From a checkpoint of a small sound classifier.
Model: 5.52M parameters, activation geglu.
Rows from block 9 of a small sound classifier, named by matrix and row number. Rows with one number belong to one neuron. Each number is 200 + 40 x the weight over its row's rms, rounded and kept within 0 to 999. All counts start at 0.
Before each neuron's rows are labels from the 100 clips, of 14976, where the neuron reaches its largest size: "loudest band" is the band of the loudest frequency at the time of the peak. Only what is clearly more common there than usual is listed. The data: read English sentences (LibriTTS-R). In brackets: how many of the 100.
# gate: MLP gate (model.blocks.9.mlp.gate.weight, 512x192), inputs 64-127
# fc1: MLP up (model.blocks.9.mlp.fc1.weight, 512x192), inputs 64-127
# fc2: MLP down (model.blocks.9.mlp.fc2.weight, 192x512, transposed), outputs 64-127

loudest band: 4000 to 8000 Hz (31)
gate.424,147,241,187,193,117,175,283,162,160,226,119,218,194,215,167,193,106,206,167,186,262,135,146,247,184,232,274,195,148,200,144,264,194,192,201,235,105,155,201,174,187,177,180,216,276,264,215,224,189,208,164,216,198,164,125,201,216,168,155,196,185,181,260,193
fc1.424,198,61,256,232,286,172,140,238,221,227,244,197,142,199,278,217,224,171,196,143,169,221,171,147,175,215,167,220,217,200,260,237,246,227,192,164,269,196,186,200,210,179,207,151,75,235,149,141,155,250,226,184,219,261,245,168,165,211,234,234,171,185,195,164
fc2.424,232,310,168,232,184,211,277,157,134,202,256,228,206,206,203,233,171,164,182,275,227,208,225,158,169,283,232,227,224,254,190,188,229,163,156,234,242,182,154,200,221,222,121,232,223,270,214,146,178,194,141,112,192,187,191,161,198,212,226,216,254,206,162,169

loudest band: 4000 to 8000 Hz (46)
gate.425,159,230,201,181,212,234,239,243,131,191,194,216,174,214,191,245,236,161,204,155,287,238,245,185,214,282,175,234,216,200,255,230,244,152,168,135,262,167,205,183,159,193,206,214,159,259,180,205,199,173,213,290,263,278,182,210,226,246,160,216,192,205,180,177
fc1.425,177,285,155,234,231,348,229,190,194,162,227,299,160,238,219,182,215,201,191,223,258,225,276,214,165,128,191,169,219,209,234,173,209,223,204,164,151,246,177,231,247,186,226,174,233,222,216,133,245,210,213,168,221,205,192,219,217,197,216,153,188,222,100,221
fc2.425,156,244,190,191,186,173,207,186,196,165,228,157,222,80,188,249,130,212,215,260,190,174,197,171,214,104,221,221,174,113,184,195,183,195,148,277,198,177,250,239,135,244,203,223,221,178,186,210,178,102,198,199,189,237,133,158,202,226,245,188,240,203,244,144

loudest band: 500 to 1000 Hz (27)
gate.401,206,271,183,181,235,283,267,177,247,224,231,159,198,153,176,236,205,169,178,216,234,232,168,210,115,200,224,242,193,248,74,187,198,182,174,183,185,197,174,201,156,168,162,193,252,197,257,225,252,199,195,158,233,192,169,242,205,208,96,213,244,158,163,77
fc1.401,239,128,241,128,192,224,167,253,207,229,163,186,148,179,253,168,178,313,270,221,214,223,195,127,248,226,161,239,151,169,291,239,136,201,179,188,182,221,126,255,138,194,259,179,130,165,220,170,195,234,243,204,221,192,245,118,189,253,250,203,191,167,225,198
fc2.401,242,257,160,138,219,233,249,214,241,175,204,180,164,141,100,171,168,183,169,159,72,217,290,159,175,265,245,199,239,215,190,229,118,225,171,231,168,181,271,200,209,199,196,212,184,174,198,241,209,205,201,173,246,224,196,198,154,184,178,156,167,185,230,193

loudest band: 500 to 1000 Hz (34)
gate.504,230,235,250,171,206,172,259,173,184,202,215,154,110,124,172,206,231,184,156,205,241,250,205,193,275,119,169,177,211,173,245,166,213,243,211,233,223,181,196,161,126,179,216,217,209,212,192,181,244,251,177,164,217,197,154,240,224,243,180,212,195,244,157,150
fc1.504,185,165,127,113,244,180,193,254,216,166,146,164,70,227,112,271,218,184,230,164,162,150,131,173,210,241,196,214,150,194,233,190,163,185,162,193,248,145,186,186,171,234,197,136,175,229,229,159,240,180,200,207,155,243,174,193,169,184,317,175,136,239,232,182
fc2.504,195,247,210,142,214,180,278,260,207,245,275,208,148,164,202,181,232,245,182,227,75,191,257,134,198,107,225,175,219,216,128,234,160,217,205,195,163,241,216,158,233,247,146,191,216,135,160,214,165,252,156,142,157,154,211,197,190,244,133,202,163,227,193,154

loudest band: 500 to 1000 Hz (25)
gate.314,189,253,195,188,139,209,157,172,111,193,210,178,237,184,281,183,204,174,210,275,298,190,219,157,221,227,265,158,186,240,276,150,205,205,209,246,182,191,209,141,244,303,222,196,237,198,184,238,106,159,165,218,250,218,166,206,247,226,202,184,233,223,218,183
fc1.314,171,167,191,165,231,164,229,202,269,219,163,191,180,225,178,221,200,223,163,169,84,223,191,263,121,99,157,256,169,194,217,222,167,190,158,205,243,210,182,215,173,181,208,184,237,119,220,123,262,290,261,222,208,221,239,208,179,186,180,253,206,198,144,198
fc2.314,174,136,237,202,180,226,181,264,134,280,200,140,242,209,245,167,200,275,214,218,236,213,109,220,232,182,208,238,138,267,165,250,230,206,226,191,169,186,226,126,203,232,166,225,167,203,214,193,149,206,208,175,199,127,198,230,167,192,171,223,193,223,230,313

loudest band: 500 to 1000 Hz (25)
gate.192,198,229,231,192,153,213,220,263,265,187,152,188,235,250,144,266,197,200,196,203,295,146,205,206,151,258,216,213,213,147,218,189,209,213,157,207,204,200,256,131,89,242,170,216,241,166,145,167,201,146,215,170,247,176,179,220,194,228,154,214,177,182,204,169
fc1.192,229,186,186,162,234,171,233,156,157,277,188,200,121,234,217,172,227,160,170,126,148,315,141,218,302,106,181,258,173,230,187,234,211,154,195,198,212,167,143,244,289,198,140,214,172,273,287,198,182,232,196,208,119,211,217,205,181,205,219,215,224,234,141,204
fc2.192,223,172,150,182,229,155,207,160,188,171,163,217,180,324,154,262,200,158,201,190,168,170,232,189,136,122,189,177,275,213,223,154,246,221,191,241,233,231,278,191,102,173,105,261,257,144,254,196,203,220,257,142,174,257,165,209,246,163,234,201,157,215,206,193

loudest band: 250 to 500 Hz (31)
gate.24,223,274,187,179,178,176,132,206,191,202,226,153,157,220,176,270,143,146,263,220,188,159,115,176,179,78,234,243,194,174,308,245,199,240,164,236,189,218,214,200,174,269,169,272,184,171,165,138,174,236,230,219,209,182,194,196,237,238,201,183,101,199,204,157
fc1.24,197,235,174,204,199,241,77,287,206,175,247,170,167,191,234,183,163,196,265,181,300,225,159,167,170,167,198,193,152,254,134,203,141,198,199,178,186,202,183,206,261,229,261,188,145,209,128,112,272,283,217,180,244,261,198,218,184,148,185,182,155,216,206,240
fc2.24,155,204,250,142,177,195,203,209,160,222,167,183,226,174,215,175,212,188,201,190,262,111,181,189,193,170,227,165,215,211,190,153,188,310,185,268,215,199,217,198,273,237,179,231,168,232,152,296,103,198,220,224,167,175,227,192,213,215,199,146,256,224,148,217

loudest band: 4000 to 8000 Hz (28)
gate.406,225,194,172,243,229,278,225,220,250,141,152,200,156,182,170,217,132,211,207,192,233,177,200,166,174,121,202,181,251,187,174,218,262,189,219,118,197,241,244,208,199,250,174,273,193,210,260,201,208,183,214,176,197,146,205,300,228,219,162,134,222,202,279,232
fc1.406,152,217,246,134,182,221,227,173,232,240,212,208,218,155,251,206,208,151,222,199,182,224,226,192,152,271,186,206,152,178,229,175,234,229,204,229,158,242,174,223,256,211,226,147,256,186,206,122,161,189,216,244,202,269,204,130,184,152,264,220,163,208,186,159
fc2.406,233,261,158,237,136,179,178,232,164,128,171,231,170,183,146,181,238,241,221,274,248,176,184,218,165,164,252,173,238,178,130,141,173,223,173,172,194,149,301,240,192,243,180,175,177,234,207,220,189,183,209,118,208,170,226,309,167,242,172,199,227,178,193,222

loudest band: 4000 to 8000 Hz (26)
gate.404,261,198,137,240,273,215,211,315,188,213,214,251,177,189,123,219,182,208,219,226,186,202,203,230,188,150,164,209,250,225,222,182,191,209,171,109,135,208,213,223,258,219,204,266,146,209,185,223,217,198,210,175,111,140,211,296,168,268,185,173,157,190,214,211
fc1.404,238,246,117,284,177,241,215,283,194,188,135,203,202,270,200,164,202,244,143,113,262,234,157,219,172,178,188,166,166,239,186,121,174,143,234,193,192,213,223,199,222,206,240,213,258,196,249,246,136,201,180,224,167,108,188,213,169,188,166,206,202,214,207,280
fc2.404,103,144,220,138,216,166,178,150,200,264,175,150,250,218,220,266,151,186,200,198,183,180,278,156,179,192,175,174,176,203,283,217,182,210,242,241,155,185,175,142,124,162,214,199,252,147,279,152,176,189,209,243,159,196,174,219,185,184,269,204,158,194,263,225

loudest band: 500 to 1000 Hz (32)
gate.308,187,251,233,193,256,213,202,190,206,221,214,168,165,229,187,197,231,194,219,192,245,254,177,200,274,104,150,212,131,133,224,187,135,250,212,239,153,158,251,217,204,191,253,210,246,178,214,128,153,274,229,257,186,237,167,165,237,228,249,255,148,145,118,120
fc1.308,209,189,217,210,234,189,143,291,145,198,199,217,309,204,248,111,185,224,172,199,170,188,230,205,186,296,177,206,298,217,186,187,251,194,175,310,192,210,201,138,208,177,199,217,200,279,177,241,315,173,155,246,193,180,172,188,257,171,134,130,214,280,167,264
fc2.308,217,222,188,149,168,207,176,191,236,109,136,106,200,209,222,216,212,215,226,150,265,263,151,257,268,228,195,138,163,179,174,175,173,233,174,193,204,170,220,202,190,177,183,126,213,197,193,141,216,227,304,212,202,235,234,238,225,225,198,237,133,216,222,189

loudest band: 500 to 1000 Hz (26)
gate.72,153,195,234,191,188,205,176,236,172,252,247,160,239,148,173,235,189,177,236,212,280,123,234,202,172,197,252,178,170,178,261,212,155,162,239,168,222,216,261,166,228,207,196,241,227,204,110,166,222,235,265,239,189,292,216,151,163,183,248,247,220,220,197,177
fc1.72,189,213,213,256,174,200,254,165,209,168,111,190,127,247,296,234,218,180,209,187,109,205,238,172,129,211,205,206,259,215,247,188,279,225,199,271,190,192,148,198,191,174,218,206,193,149,235,245,160,206,109,193,208,71,172,216,241,169,200,182,207,187,216,156
fc2.72,252,171,243,254,210,226,288,255,159,180,86,209,235,210,197,200,209,167,232,175,265,211,167,188,159,250,239,190,244,286,138,218,224,135,213,121,166,226,190,149,208,187,161,211,169,195,176,261,203,208,214,195,265,181,161,223,179,191,153,213,247,181,234,145

loudest band: 4000 to 8000 Hz (28)
gate.227,192,192,162,233,225,214,263,288,216,207,218,128,215,161,176,197,177,186,216,224,216,105,174,152,122,251,216,221,252,133,196,225,239,195,184,206,154,217,272,261,183,109,239,123,258,263,152,160,251,187,209,128,265,234,186,201,203,192,235,256,214,229,190,168
fc1.227,209,217,196,226,178,196,206,241,126,199,249,205,147,149,171,188,226,252,154,218,229,84,101,182,222,390,163,198,190,187,129,179,198,223,122,277,158,159,267,200,210,237,136,184,250,215,216,233,220,157,176,164,239,208,180,269,219,174,218,162,226,235,203,170
fc2.227,251,174,190,227,156,140,180,155,188,167,175,266,201,219,242,245,203,219,185,210,312,145,186,266,224,160,195,240,181,182,229,132,227,136,286,113,205,147,152,211,171,201,250,230,205,222,217,199,258,162,184,260,173,128,207,223,147,158,224,228,176,168,210,228

loudest band: 4000 to 8000 Hz (30)
gate.17,155,200,187,251,164,245,184,163,192,241,186,179,242,199,129,215,130,235,246,171,293,168,187,191,183,238,204,180,252,182,178,211,240,296,130,200,125,215,258,187,141,257,197,270,189,182,290,200,147,238,236,109,235,146,130,207,225,243,132,219,143,209,231,209
fc1.17,169,233,159,221,110,210,155,167,173,176,242,113,156,179,174,167,191,243,213,197,238,194,101,173,182,179,155,203,189,164,174,247,202,289,117,199,87,196,285,222,184,158,186,242,121,140,242,203,158,236,109,225,209,280,190,208,214,195,258,185,131,159,238,196
fc2.17,212,188,199,189,155,146,153,175,145,179,193,223,206,184,262,284,230,186,203,170,271,157,189,278,211,164,199,146,165,106,178,117,204,133,231,140,187,179,227,191,176,119,147,247,222,125,140,251,176,215,202,192,199,206,246,257,224,180,195,196,230,214,223,193

loudest band: 250 to 500 Hz (29)
gate.113,216,257,91,142,140,101,127,166,189,188,126,189,245,262,170,193,255,183,197,194,196,242,132,231,202,105,157,168,256,173,170,181,189,222,208,238,203,178,205,213,208,266,172,209,216,118,205,170,270,195,224,191,150,254,124,159,172,171,204,225,153,229,178,125
fc1.113,117,170,230,225,152,180,233,224,232,182,246,192,187,247,229,242,164,146,190,212,249,186,216,184,226,147,177,265,125,256,185,201,201,127,256,166,185,151,135,211,226,170,212,212,186,168,140,230,238,180,248,172,218,170,220,209,118,213,215,200,213,188,127,185
fc2.113,182,105,166,272,195,151,128,198,164,204,254,203,165,306,176,194,229,168,197,213,150,215,169,263,236,226,138,162,180,285,163,208,168,181,261,205,152,170,193,169,259,202,184,182,170,252,162,236,214,236,233,239,94,199,245,163,220,157,207,198,207,145,159,188