python train.py --activation="geglu" --mlp_ratio=2.67 --layers=12 --width=192 --loss="cross_entropy" --beta1=0.95 --shampoo_beta=0.95 --eps=1e-08 --precondition_frequency=10 --max_precond_dim=1024 --one_sided=true --batch_size=128 --epochs=125.3 --weight_decay=0.09
Rows from block 3 of a small sound classifier, named by matrix and row number. Rows with one number belong to one neuron. Each number is 128 + 24 x the weight over its row's rms, rounded and kept within 0 to 255. All counts start at 0. Numbers have three digits each. After the name is the row's rms in percent of the matrix's.
After each neuron's rows are labels from the 100 clips, of 14976, where the neuron reaches its largest size: "responds to" is what is common among them; "loudest" is the band of the loudest frequency at the time of the peak. Only what is clearly more common there than usual is listed. The data: read English sentences (LibriTTS-R).
# gate: MLP gate (model.blocks.3.mlp.gate.weight, 512x192), inputs 128-191
# fc1: MLP up (model.blocks.3.mlp.fc1.weight, 512x192), inputs 128-191
# fc2: MLP down (model.blocks.3.mlp.fc2.weight, 192x512, transposed), outputs 128-191

gate.388 097:132098113096114133092103083186139118108102146124131102118126133119169119078142146095136142081095156137109153077123102132139111163170111122122158107107134104083120133133107116145117102116130107
fc1.388 113:144136105142154174136141106115155131168161137101109098116113168105085102138122132115062150138133098143180154145144134093175146113114136135114124126091122105143119102164098122138134108100133137
fc2.388 095:151099113132136137124111143122113086117133195141109146128110105120165125126079120117114123131139113155115153157127140125132116099118143168151119139117157157143101140107149197137119097126127131
responds to: voice: male
loudest: 4000 to 8000 Hz

gate.88 101:088122136130154070111139128149157125113138107167107145095166098149136102137105116161139117100067143157136141144140128123111079126125131116100109132116101119120140105106135148147148146129159109
fc1.88 100:168146130118084162101134142128140105113134094108136097107155112092144111143101080125156172096143098106096123127141136133127146120135160146140157122126139123101154085130142142091132112135111131
fc2.88 107:137140141094100125104112090146086147121169117148118132101105148068156112154120151113152132106138081119129116106142143159177096151111120139167093102104133107089148148139133104113152106155100131
responds to: voice: female
loudest: 250 to 500 Hz

gate.51 110:135104146122151105107161124107128127149090137102108126143146158151093137097126090143122153118134142160107157070153117148068098113141119112130146087085115114122097127129140158154097140108209151
fc1.51 107:113149156122168142161125158086165110124105121116072113108145100101140145121114119143121116103129136153098118172160102116075160155108129115102150118161123121148099118100118106114113171099139132
fc2.51 106:134104102104120186118108132154118146131134138137172163135147098112094122129126199111111131106106104143096119124098112126097148146115160126135120120146174127112137108179099149141142150149123145
responds to: voice: female
loudest: 250 to 500 Hz

gate.504 082:120124134129138078136077110142073146101157106130135158124128125167137120134157110141129131091084123116110117089139147135096075136171130150149147125142148115127082154116155140146149090116139171
fc1.504 091:146140134113149130109154133114109137139086147165128106137130091160116120143145148147145146149100123132104124139096136138111150114189152122117124168156094112171175152139117126105151098176053161
fc2.504 088:154139108098088149140150118143152129135075133125121143179153115075163124159148136136167086136106142131122130164098164186118102129135106123135129134118129115110137127096123115099115095165093105
responds to: voice: male
loudest: 250 to 500 Hz

gate.443 080:125112121127122095141144091101138169075081129119117136144106142132071129114137121100139106141195141110068135116133113113142131140136124129166148113092086151112120146095135153121134085157100136
fc1.443 087:076160099126104143137105148142129106147146082154131162145109130118140102133073109127137123114097115122166087151115091102141146128110173126120140133135118074144113146153113097109095167090133155
fc2.443 089:121121126095117107133099134139142142160105128142147144136092148115114134111114118125157110122136100149138071162127145090137186129101114158130153123079144160136151133158134163145120094124055140
responds to: voice: male
loudest: 250 to 500 Hz

gate.48 092:099133174112114125111125088150147114126120115122092164099113123184100124130170124136117139113098156128173125116120130088139085154115106116127086130089122097101125151112102123181107160114135111
fc1.48 094:107145149114113113114126077150105134139128125125140142092140106147106143117150128112116143142079134112150138132121144106105107158100094161111126148110088119120107143119118102182113174146164071
fc2.48 092:111129121169165107153150137133103110123078122112139135158158094182114139153132126154129111119155146113124111143132151135112150146129186097128163125162135127141119115151161133169133131116149109
responds to: voice: female
loudest: 250 to 500 Hz

gate.324 107:106095135125132134122118114070139132154124125111152131106098161108103123158108105147154137067143102090110075102096197168126126120139104086151151154114155121098104122111168109152151109115142082
fc1.324 098:120136118124117108122126111145134122131165089142114130120076075114152149108128171097122097103110114131168149107119187131149119158117121146112121130147126137098107160143104132141122133149147145
fc2.324 109:163119102130149109121132118167152149140124151141130118132136105062102140112144188130170151132093116180131125103134135123113173176119118124107156137094156119108132131126130079126122102132135120
responds to: voice: male
loudest: 250 to 500 Hz

gate.506 070:168169140118106113130138144091133127139098129083124158111142112138121131119143123081107100078119114111138146097119150159132164132136117173140143136121198174106094140151132116174128104120138125
fc1.506 087:139128122160159125124120152109162116114168151119111152146126105082156146132135123143138070164123159116118085112125123167148115130079119152122134119099158128107142129104125081134077125126126094
fc2.506 078:105149115156161095143116121129087119141158099178160089056103123166125087181108124137113074166130111098088134104121121132150170113101127127109093129126114146145162091119133140152110172095112136
responds to: voice: male
loudest: 4000 to 8000 Hz

gate.330 102:121099146150131167129143119134120130125082099133133159138152132161147102151172103121141093074158128075084126073133121140119122134152099158130105148082133157121162097107137091157093109096142108
fc1.330 097:100143109124129104076144130153109117129119090154142097085163096126125094142109145123127126105054119137176128129132140100147166146116095144081157145164093138126161102165097168123176123116149157
fc2.330 076:131117156163103143118131117140153166173115104135144166180142105143124124128100155168165145083121132121146112080136144129131121152156113181093149136089105119127120140144150124139111132131103106
responds to: voice: male
loudest: 250 to 500 Hz

gate.243 105:127105118114149139120110142125099117111106120103137170096103122100156111062118117132156126072184091131106120125123130138142104149138114110149092132159155132081083124137109143141111121083148121
fc1.243 103:160134124106077172139120124085062125112140131106137101111114125107133122078152143099131150142156069160128147168142129089138135100122093130138132092112140140087107167176087142142142151104134140
fc2.243 093:145107088124082160165160121103078103130163103132106117117101137082122122077155137151111135142140094118142126147140114143155125104126123099119140087151173134123111157152087087125147108124156145
responds to: voice: male
loudest: 250 to 500 Hz

gate.319 119:066103129151125180117151117137118160092116116141135121110099123101157132134120134077139151097141113103126166090130172141134193147141124100145143141156140083085125132150144135173115128177074122
fc1.319 108:173111133111108106135145151104167102135120072087118154143156126168089096093148089130130103145128140133096087144126080125139096099150124120118132107161088117148128127137143104114142119083152134
fc2.319 133:104093087114114037139140151133144150107099129140143126123101102125130090135119135164174111150098129110128133122118120162144167100147094147154154133140137136098082127107105134118183112149083122
responds to: voice: male
loudest: 250 to 500 Hz

gate.57 079:110136102132127156144130166104122118135122178112103132128158095112121125125105095141163125126110153082123084080099132128086127119111090133096130148156149129099123119146129105171140144115135123
fc1.57 079:154151101124109128127114112121129146117165204073130110129158122124114141126184089146119090171062159103145091166114136118091119129145117125123190137131099143107119128137162110160129133129111117
fc2.57 080:106123094157091158120187103146101158149119114092112142144120114126166136144133127147135115112086133138151111133137115148124121127135082137157117145151163128144107112133106100088155183149120186
responds to: voice: female
loudest: 500 to 1000 Hz

gate.147 141:138099098120124108109104114120120116124132098118110161108112154149100132153134092148153133114096140163149146166118143099136142101136120091075114082134127126089132171136099116147105120122122120
fc1.147 118:157164151153149128165138159116119135115161152126153130129138099144142146127136149111102132112157079142136088115118140156093077144153107161171135117102147093167143109124157162143128148108162147
fc2.147 136:117083113124100145115132104071167118153113162115099129153152157121101136097158152137126118142113101147138170091141142107158113122119141085105149108144135119165127130106129149092100174141110116
responds to: voice: female
loudest: 250 to 500 Hz

gate.348 108:101137113111203126140096159147151120121133135118116122141085118103129134170131131152155059110129117106121075141128128147124129119137121146123141101138128152159130109087167117105138102111110130
fc1.348 097:115153135103146166118134120119161145171121134125105085171125086157072107130171157114117093130087135154146101115110140126104170122156136095130155125154071095166102108120115114120110113122102128
fc2.348 109:155151143157118150134128105119148118115163120112119141169174110102094154123132124107119155134088136154129166060122106126114126110151163116125150121123139149132065127137076118115139144083146161
responds to: voice: male
loudest: 250 to 500 Hz

gate.449 086:155138110144095134128147086143109150119114128143115140147133141134097116138097134111143127082084077117118093145120136114150157157171114153185149127146157126106108151134176124153176101132145143
fc1.449 085:148190153137140155094136153085131068150097149131126081112167110150091162088112118149153108136100094121187128156115130178108118117114134095115110068132141103151157148104167147127147131135151155
fc2.449 086:155120116143128142132149059122113106160149136133089121127171116162124109122128107117157105130083138108182131102165093120163128112141106120146106099095115129122149149132145084128143098134123133
responds to: voice: male
loudest: 4000 to 8000 Hz

gate.373 097:091109106113142092130108118187134145104115128148180132150132083135154122166100140148169143120143155094090140134151124092125117138129086178114166120136139139135135144139099158126179139111121122
fc1.373 092:148123106126149101139148121103121139107151106108142159171153121094147154120123099134138171120121107159148126143147115147176128140067068120131109140090110123158126121130152133162119096110156108
fc2.373 101:110129135147116167139138164138081128157128108144126149120199097147144097113101105180138155088127133086136112133149101092145137156145100186114116157127117133122145154129153128146138138126154131
responds to: voice: male
loudest: 250 to 500 Hz

gate.260 123:131108157138136113162116160117134135116104139128135093122146137157139096164162122146104144133171136182089083120152116118125143082156106163143135114091121091134142083106148136132135098126142141
fc1.260 114:170133140130102105159139090092104096097081171146131106106148124155113127137130103149131158157158134152090126165113109099115160135106075146133112105106125151172116150134140152131158101151130139
fc2.260 112:119130135139128170121138151128126150127122127101094132120135132156131148167096127107084083097134121151107126149127120107107134140124160128142082122110139153147147111119144182127167133126177098
responds to: voice: male
loudest: 250 to 500 Hz

gate.249 089:103103147115157153084114160103120131155145136148147104103154094119134117125107083148126138138171143119123121125136154146122108101130090107118119134097133103126162134105171172137137161099128105
fc1.249 090:113108162089164139136102083138080091135143138118158103098100120111109132087135131118133115145108122128095099178115133133098180120139142134111162099158105127150153160102141124161191109138132120
fc2.249 074:074135132131127060117147141137110157147142155138127111127130123136152138166118120118094129167129120123095165129137147111115138106140160116082138095141123104092131154118127173109167123150089102
responds to: voice: male
loudest: 250 to 500 Hz

gate.323 107:148101097139129103139114116090158108145160100064116087082160108177122102171088094112121142073148123135130155061135132120173154130129103132161147142152090116094127118148130141169147106086131150
fc1.323 119:124151157115132114137127132167153092124114106113164182138134120105104132150104114101136141122074125094179170156125130075124127126122161095132117143119064114096148101131087118147121135102134104
fc2.323 100:151113115118109128129110092120111117100162171099153136137121111095125114178168126159120167115123139162089118136125132133168161140110116122151134112092093119128156106088160092204126155122132119
responds to: voice: female
loudest: 250 to 500 Hz

gate.217 098:073114114114126120131101158127124144120087128129149117136128147124162102138191127134156133159078103159067085144142095127143088083112135133148160136095164127148152109097155120141171143131123129
fc1.217 099:113151167129102157155099146119118090103159116073108165082164089142145132122138108145143126121074099143144132143140139157131127146115117117108117094130093101102100167136117114124088142129155137
fc2.217 105:123153134131123175114092121114104128117131125149138103100150167139183139097168111123124134141125134127134086121179099092138090143090124112108132125120110130158146134131142114127090109137126131
responds to: voice: male
loudest: 500 to 1000 Hz

gate.320 095:111115117114100113137105134114121141111124118123129179150177119087164107084169109105099184119148117071050118140138133137099120118148115114131125131078129134151131159117130151143117063145137139
fc1.320 085:162159112135113192118126113082133129094125121100121175152183075120124118104168100127123161088132110114110109123117154121141158134157121088141092142142094110138138126112137143110107120188088144
fc2.320 083:124139121141146134098124086124095100122104116123139078113137137122145137138121156155185139163160139164152152104108108122137104158128123136080165106127098057120109129154079127104115146126135145
responds to: voice: male
loudest: 4000 to 8000 Hz

gate.241 118:111149122117121071145149093125133145134120090113117125105067108117145140110152135087131131142072116135116140097128137150132122103126119104150119145160095169153111160160142122161138155116125158
fc1.241 115:128120140131131138115123158101109111113157175145155158163153159127126127149114123163128129103203104115100119167135126067137126146108127129116155107123148085105133095111108129108136107110153122
fc2.241 110:105089114122079127111140145134142124116126157098136132120110152096160139131172169118123134177113122154112160129127151119177133148117078117149117146115105151112163136101120126074117123130102111
responds to: voice: female
loudest: 250 to 500 Hz

gate.270 119:136119116126126138143134145127112111143104116132145147147129126104097101093130107135155161118117093105084111076133121131121100092129130105147145102110134112128156106122085117154185118101124135
fc1.270 113:131126156170131154174102139123134136073129099158127149127105154129143097120144136138149127156159138116132100079127102167164140089126127142137103112133128171131153082090137135135155147083116118
fc2.270 122:120161152150154128144073081125131130175096146163096118129108135161096151126114123176153145103158170111127139119076137108090131124142176153089171112156101143117106121139142159136142152111124139
responds to: voice: male
loudest: 500 to 1000 Hz

gate.113 095:102118113125120145112139160094143151127126090115100155138156133124127087102137134123135127137190126085122134091147141144135049129131140130118130108096133118112100147113094184088167126114153140
fc1.113 095:132132103145107143150097102153153116146159159101113124130154120077142132139171102121110123171108171145103107169128089085114132107114092125123172135099119137147094107134108125117136158134124122
fc2.113 085:134131114166117170152151087128129138134133082089129103129109149123133136148085136087061106118119110168087129158105139111145173124124115134127137184114145131189157097160118146154158169113106195
responds to: voice: male
loudest: 250 to 500 Hz

gate.37 124:139115136155116114119118166099155093111122102086122136151131134104116168174130105130143138134205136078108132088149133168113134153144142127181075093078158099115132118104102175076089129135080116
fc1.37 109:135127121110160099101151127139113182105125149105132109131116134104157109114122122130100117154090149113135092129103090126121140161095122125088164156182097137133058146134113114169148137115168179
fc2.37 124:091109122126109148098122135106117106096145103103128117063142141097148127153137108104143130126110124149148078144116129153152158082107122066163080131113159147121164110174135131143127127104185103
responds to: voice: male
loudest: 250 to 500 Hz

gate.312 085:193147135113128116113102162118162137139110114090152157143195134131129110137152102135118131116144171115115182125113131133103101124162153165169109164118103128126111074124140176123151140108137084
fc1.312 085:141115134136135142117115133127178107155112130166105150117152148132152105145123122108089136123144151171145085147152117128139126138145113122125086188137150091106101081154106123121155146114117132
fc2.312 087:102155141122160094113097105123134119159159105132134106083135119103188121122108124146123169110124140128199123165119142106093102142151150187144144147118133141142115120165095116118133117110115134
responds to: voice: male
loudest: 250 to 500 Hz

gate.20 099:089125093142091133146147084086129142116120157085114171150115124127088133131116144164123154131134171121102055140117118116110106113104118100122156150125101135130084131161139164086148115169154132
fc1.20 102:151131149137139139132111170094154129096154152137126114075100145134111134122126159094129111173125154161145086164144117103133126129146119115112116104131125143134126091127172113097147142119149117
fc2.20 099:123103162104128074112157149132125143089108107106123165124108146135133127157115092136136130106154129070188105139122130096188154115116130132140114127114149137147142100167120128148100128107126122
responds to: voice: male
loudest: 250 to 500 Hz

gate.235 088:142142134111118154134127131152141119138102112121121166134101120118104120130115117154134125140138131087162158159111129142135136161135141149109144129089128085112097146080139112103135100137146098
fc1.235 085:121137137134146186134118112161117089134166104136096136158157121112117119095146161142109162129094165155173131101150069112125123112112128093105122147123101105139127176140109126137105175131133117
fc2.235 085:087096128126185184132099151112158144128126115151138114126109144160110148119128113158057122120110163129121116129098150134116102170118131092096104149178117106118139107106140161158130169130088137
responds to: voice: female
loudest: 250 to 500 Hz

gate.477 085:170115142156131110147109176156114148101125152120110078130113114089106136123164132086144156121131145116176118150121140129130179138141132126124150125154096121133197137131160128165135077168119159
fc1.477 083:137179142139138131134129157144097103103093179156160130131101108133123114148095133110135120124125098163123140135110136139137123122113157141080131106159166120127091127110150112137117102102127121
fc2.477 082:130115099166133127083127103103117149146157101099154114161146105143099082112103166167104124110097139103129120119136138101103129110091159112096114143142105133158129102143150111141081170164135132
responds to: voice: male
loudest: 4000 to 8000 Hz

gate.183 088:145121100111175099112111125114113097140120147148102129097094170139140111094077093111141104115170120111130138104125124155173123146148165145140128111145170131160109126123141153148193080101102167
fc1.183 083:169063109146103126098140112115118143110115131117139135130123129131151089131084115143105147113103145157146101141120104091173102119145066129160105127096154142057163111074148127130122128109135123
fc2.183 092:091071113138104136107124142111159146117138138125134126165133145160169106107087139134091097107148179125135144128122133115128071134127113124125116163116175180103106112154111135144098132142109147
responds to: voice: male
loudest: 250 to 500 Hz

gate.150 099:086116135130157074139168085140131127117133133155123139172136092122165139142152124081152141100152125140105142125113153153116076130153096141128083119104123172129151158113139170138083125150170086
fc1.150 105:160096162119112186142124120109099164149104112157158148135152159139104091112162123122125118107146116114129088072136095167148165078139127138148110106103169143101141132094134120133138129127108118
fc2.150 104:139132123144123058127110118080111118140093166134123109123134141131127147131166100090129111130132161141154119162101158149102105121104098082134144138168162133124126141113154148113104121149159062
responds to: voice: female
loudest: 4000 to 8000 Hz

gate.490 092:124139116120135134164092142140138164124079143129118148125121098058156126151126087142139086123144128112115136162132132099125099101169120177162127149143111144123155122114143104105152105102084148
fc1.490 081:111118160108109160127120102144148112150133118154166134150113128112124137087132093109127171152103170070142163125136125161143146117130142120115096147141115128127124133133126176128112124113111142
fc2.490 085:148108131096141110096129081127155110138151150189108153083136091128139155107142106112122122134139165093113092150124168136116142113097157148114123119100141160171136136121138134105144138114141102
responds to: voice: male
loudest: 500 to 1000 Hz

gate.253 125:124116105128136113103116156132137136116134100125106149126102098150136082123113085066143164090065102149105137152144120158156109109116121117171100122099154090090089105127135144162143131150162095
fc1.253 108:103133146118124152133100149144128136144128176142158112146108061130137111147125101131147159132159147068121156148114122118107099118132134135118150119123110155118150138128091109112111113132102135
fc2.253 125:129175138108108181122104089122134128147114095150100121069156143124145105171105126091124150128121117070128152110115148111172140184107118113116108155089115089147095089168118109156117118131123140
responds to: voice: female
loudest: 250 to 500 Hz

gate.27 060:122142130161133144142129116153071140154164134136147152139092138119157120132140162138159105109107115115175113130111139124106106141093136146141137135102138184114114105091133110121152117141166084
fc1.27 066:132110105097103120091185121125124145172136129141130141145090091140112113106164172090128120144088106106155078159144155098135116096131151128160150128106121173104137124162095136112150136126105128
fc2.27 066:159151072125130157161166142105118128095118119145126142124133125127194121143148115105173122126116141102131117097115165197112116130117095149171118208126133113148111132113117120122079109155109098
responds to: voice: female
loudest: 500 to 1000 Hz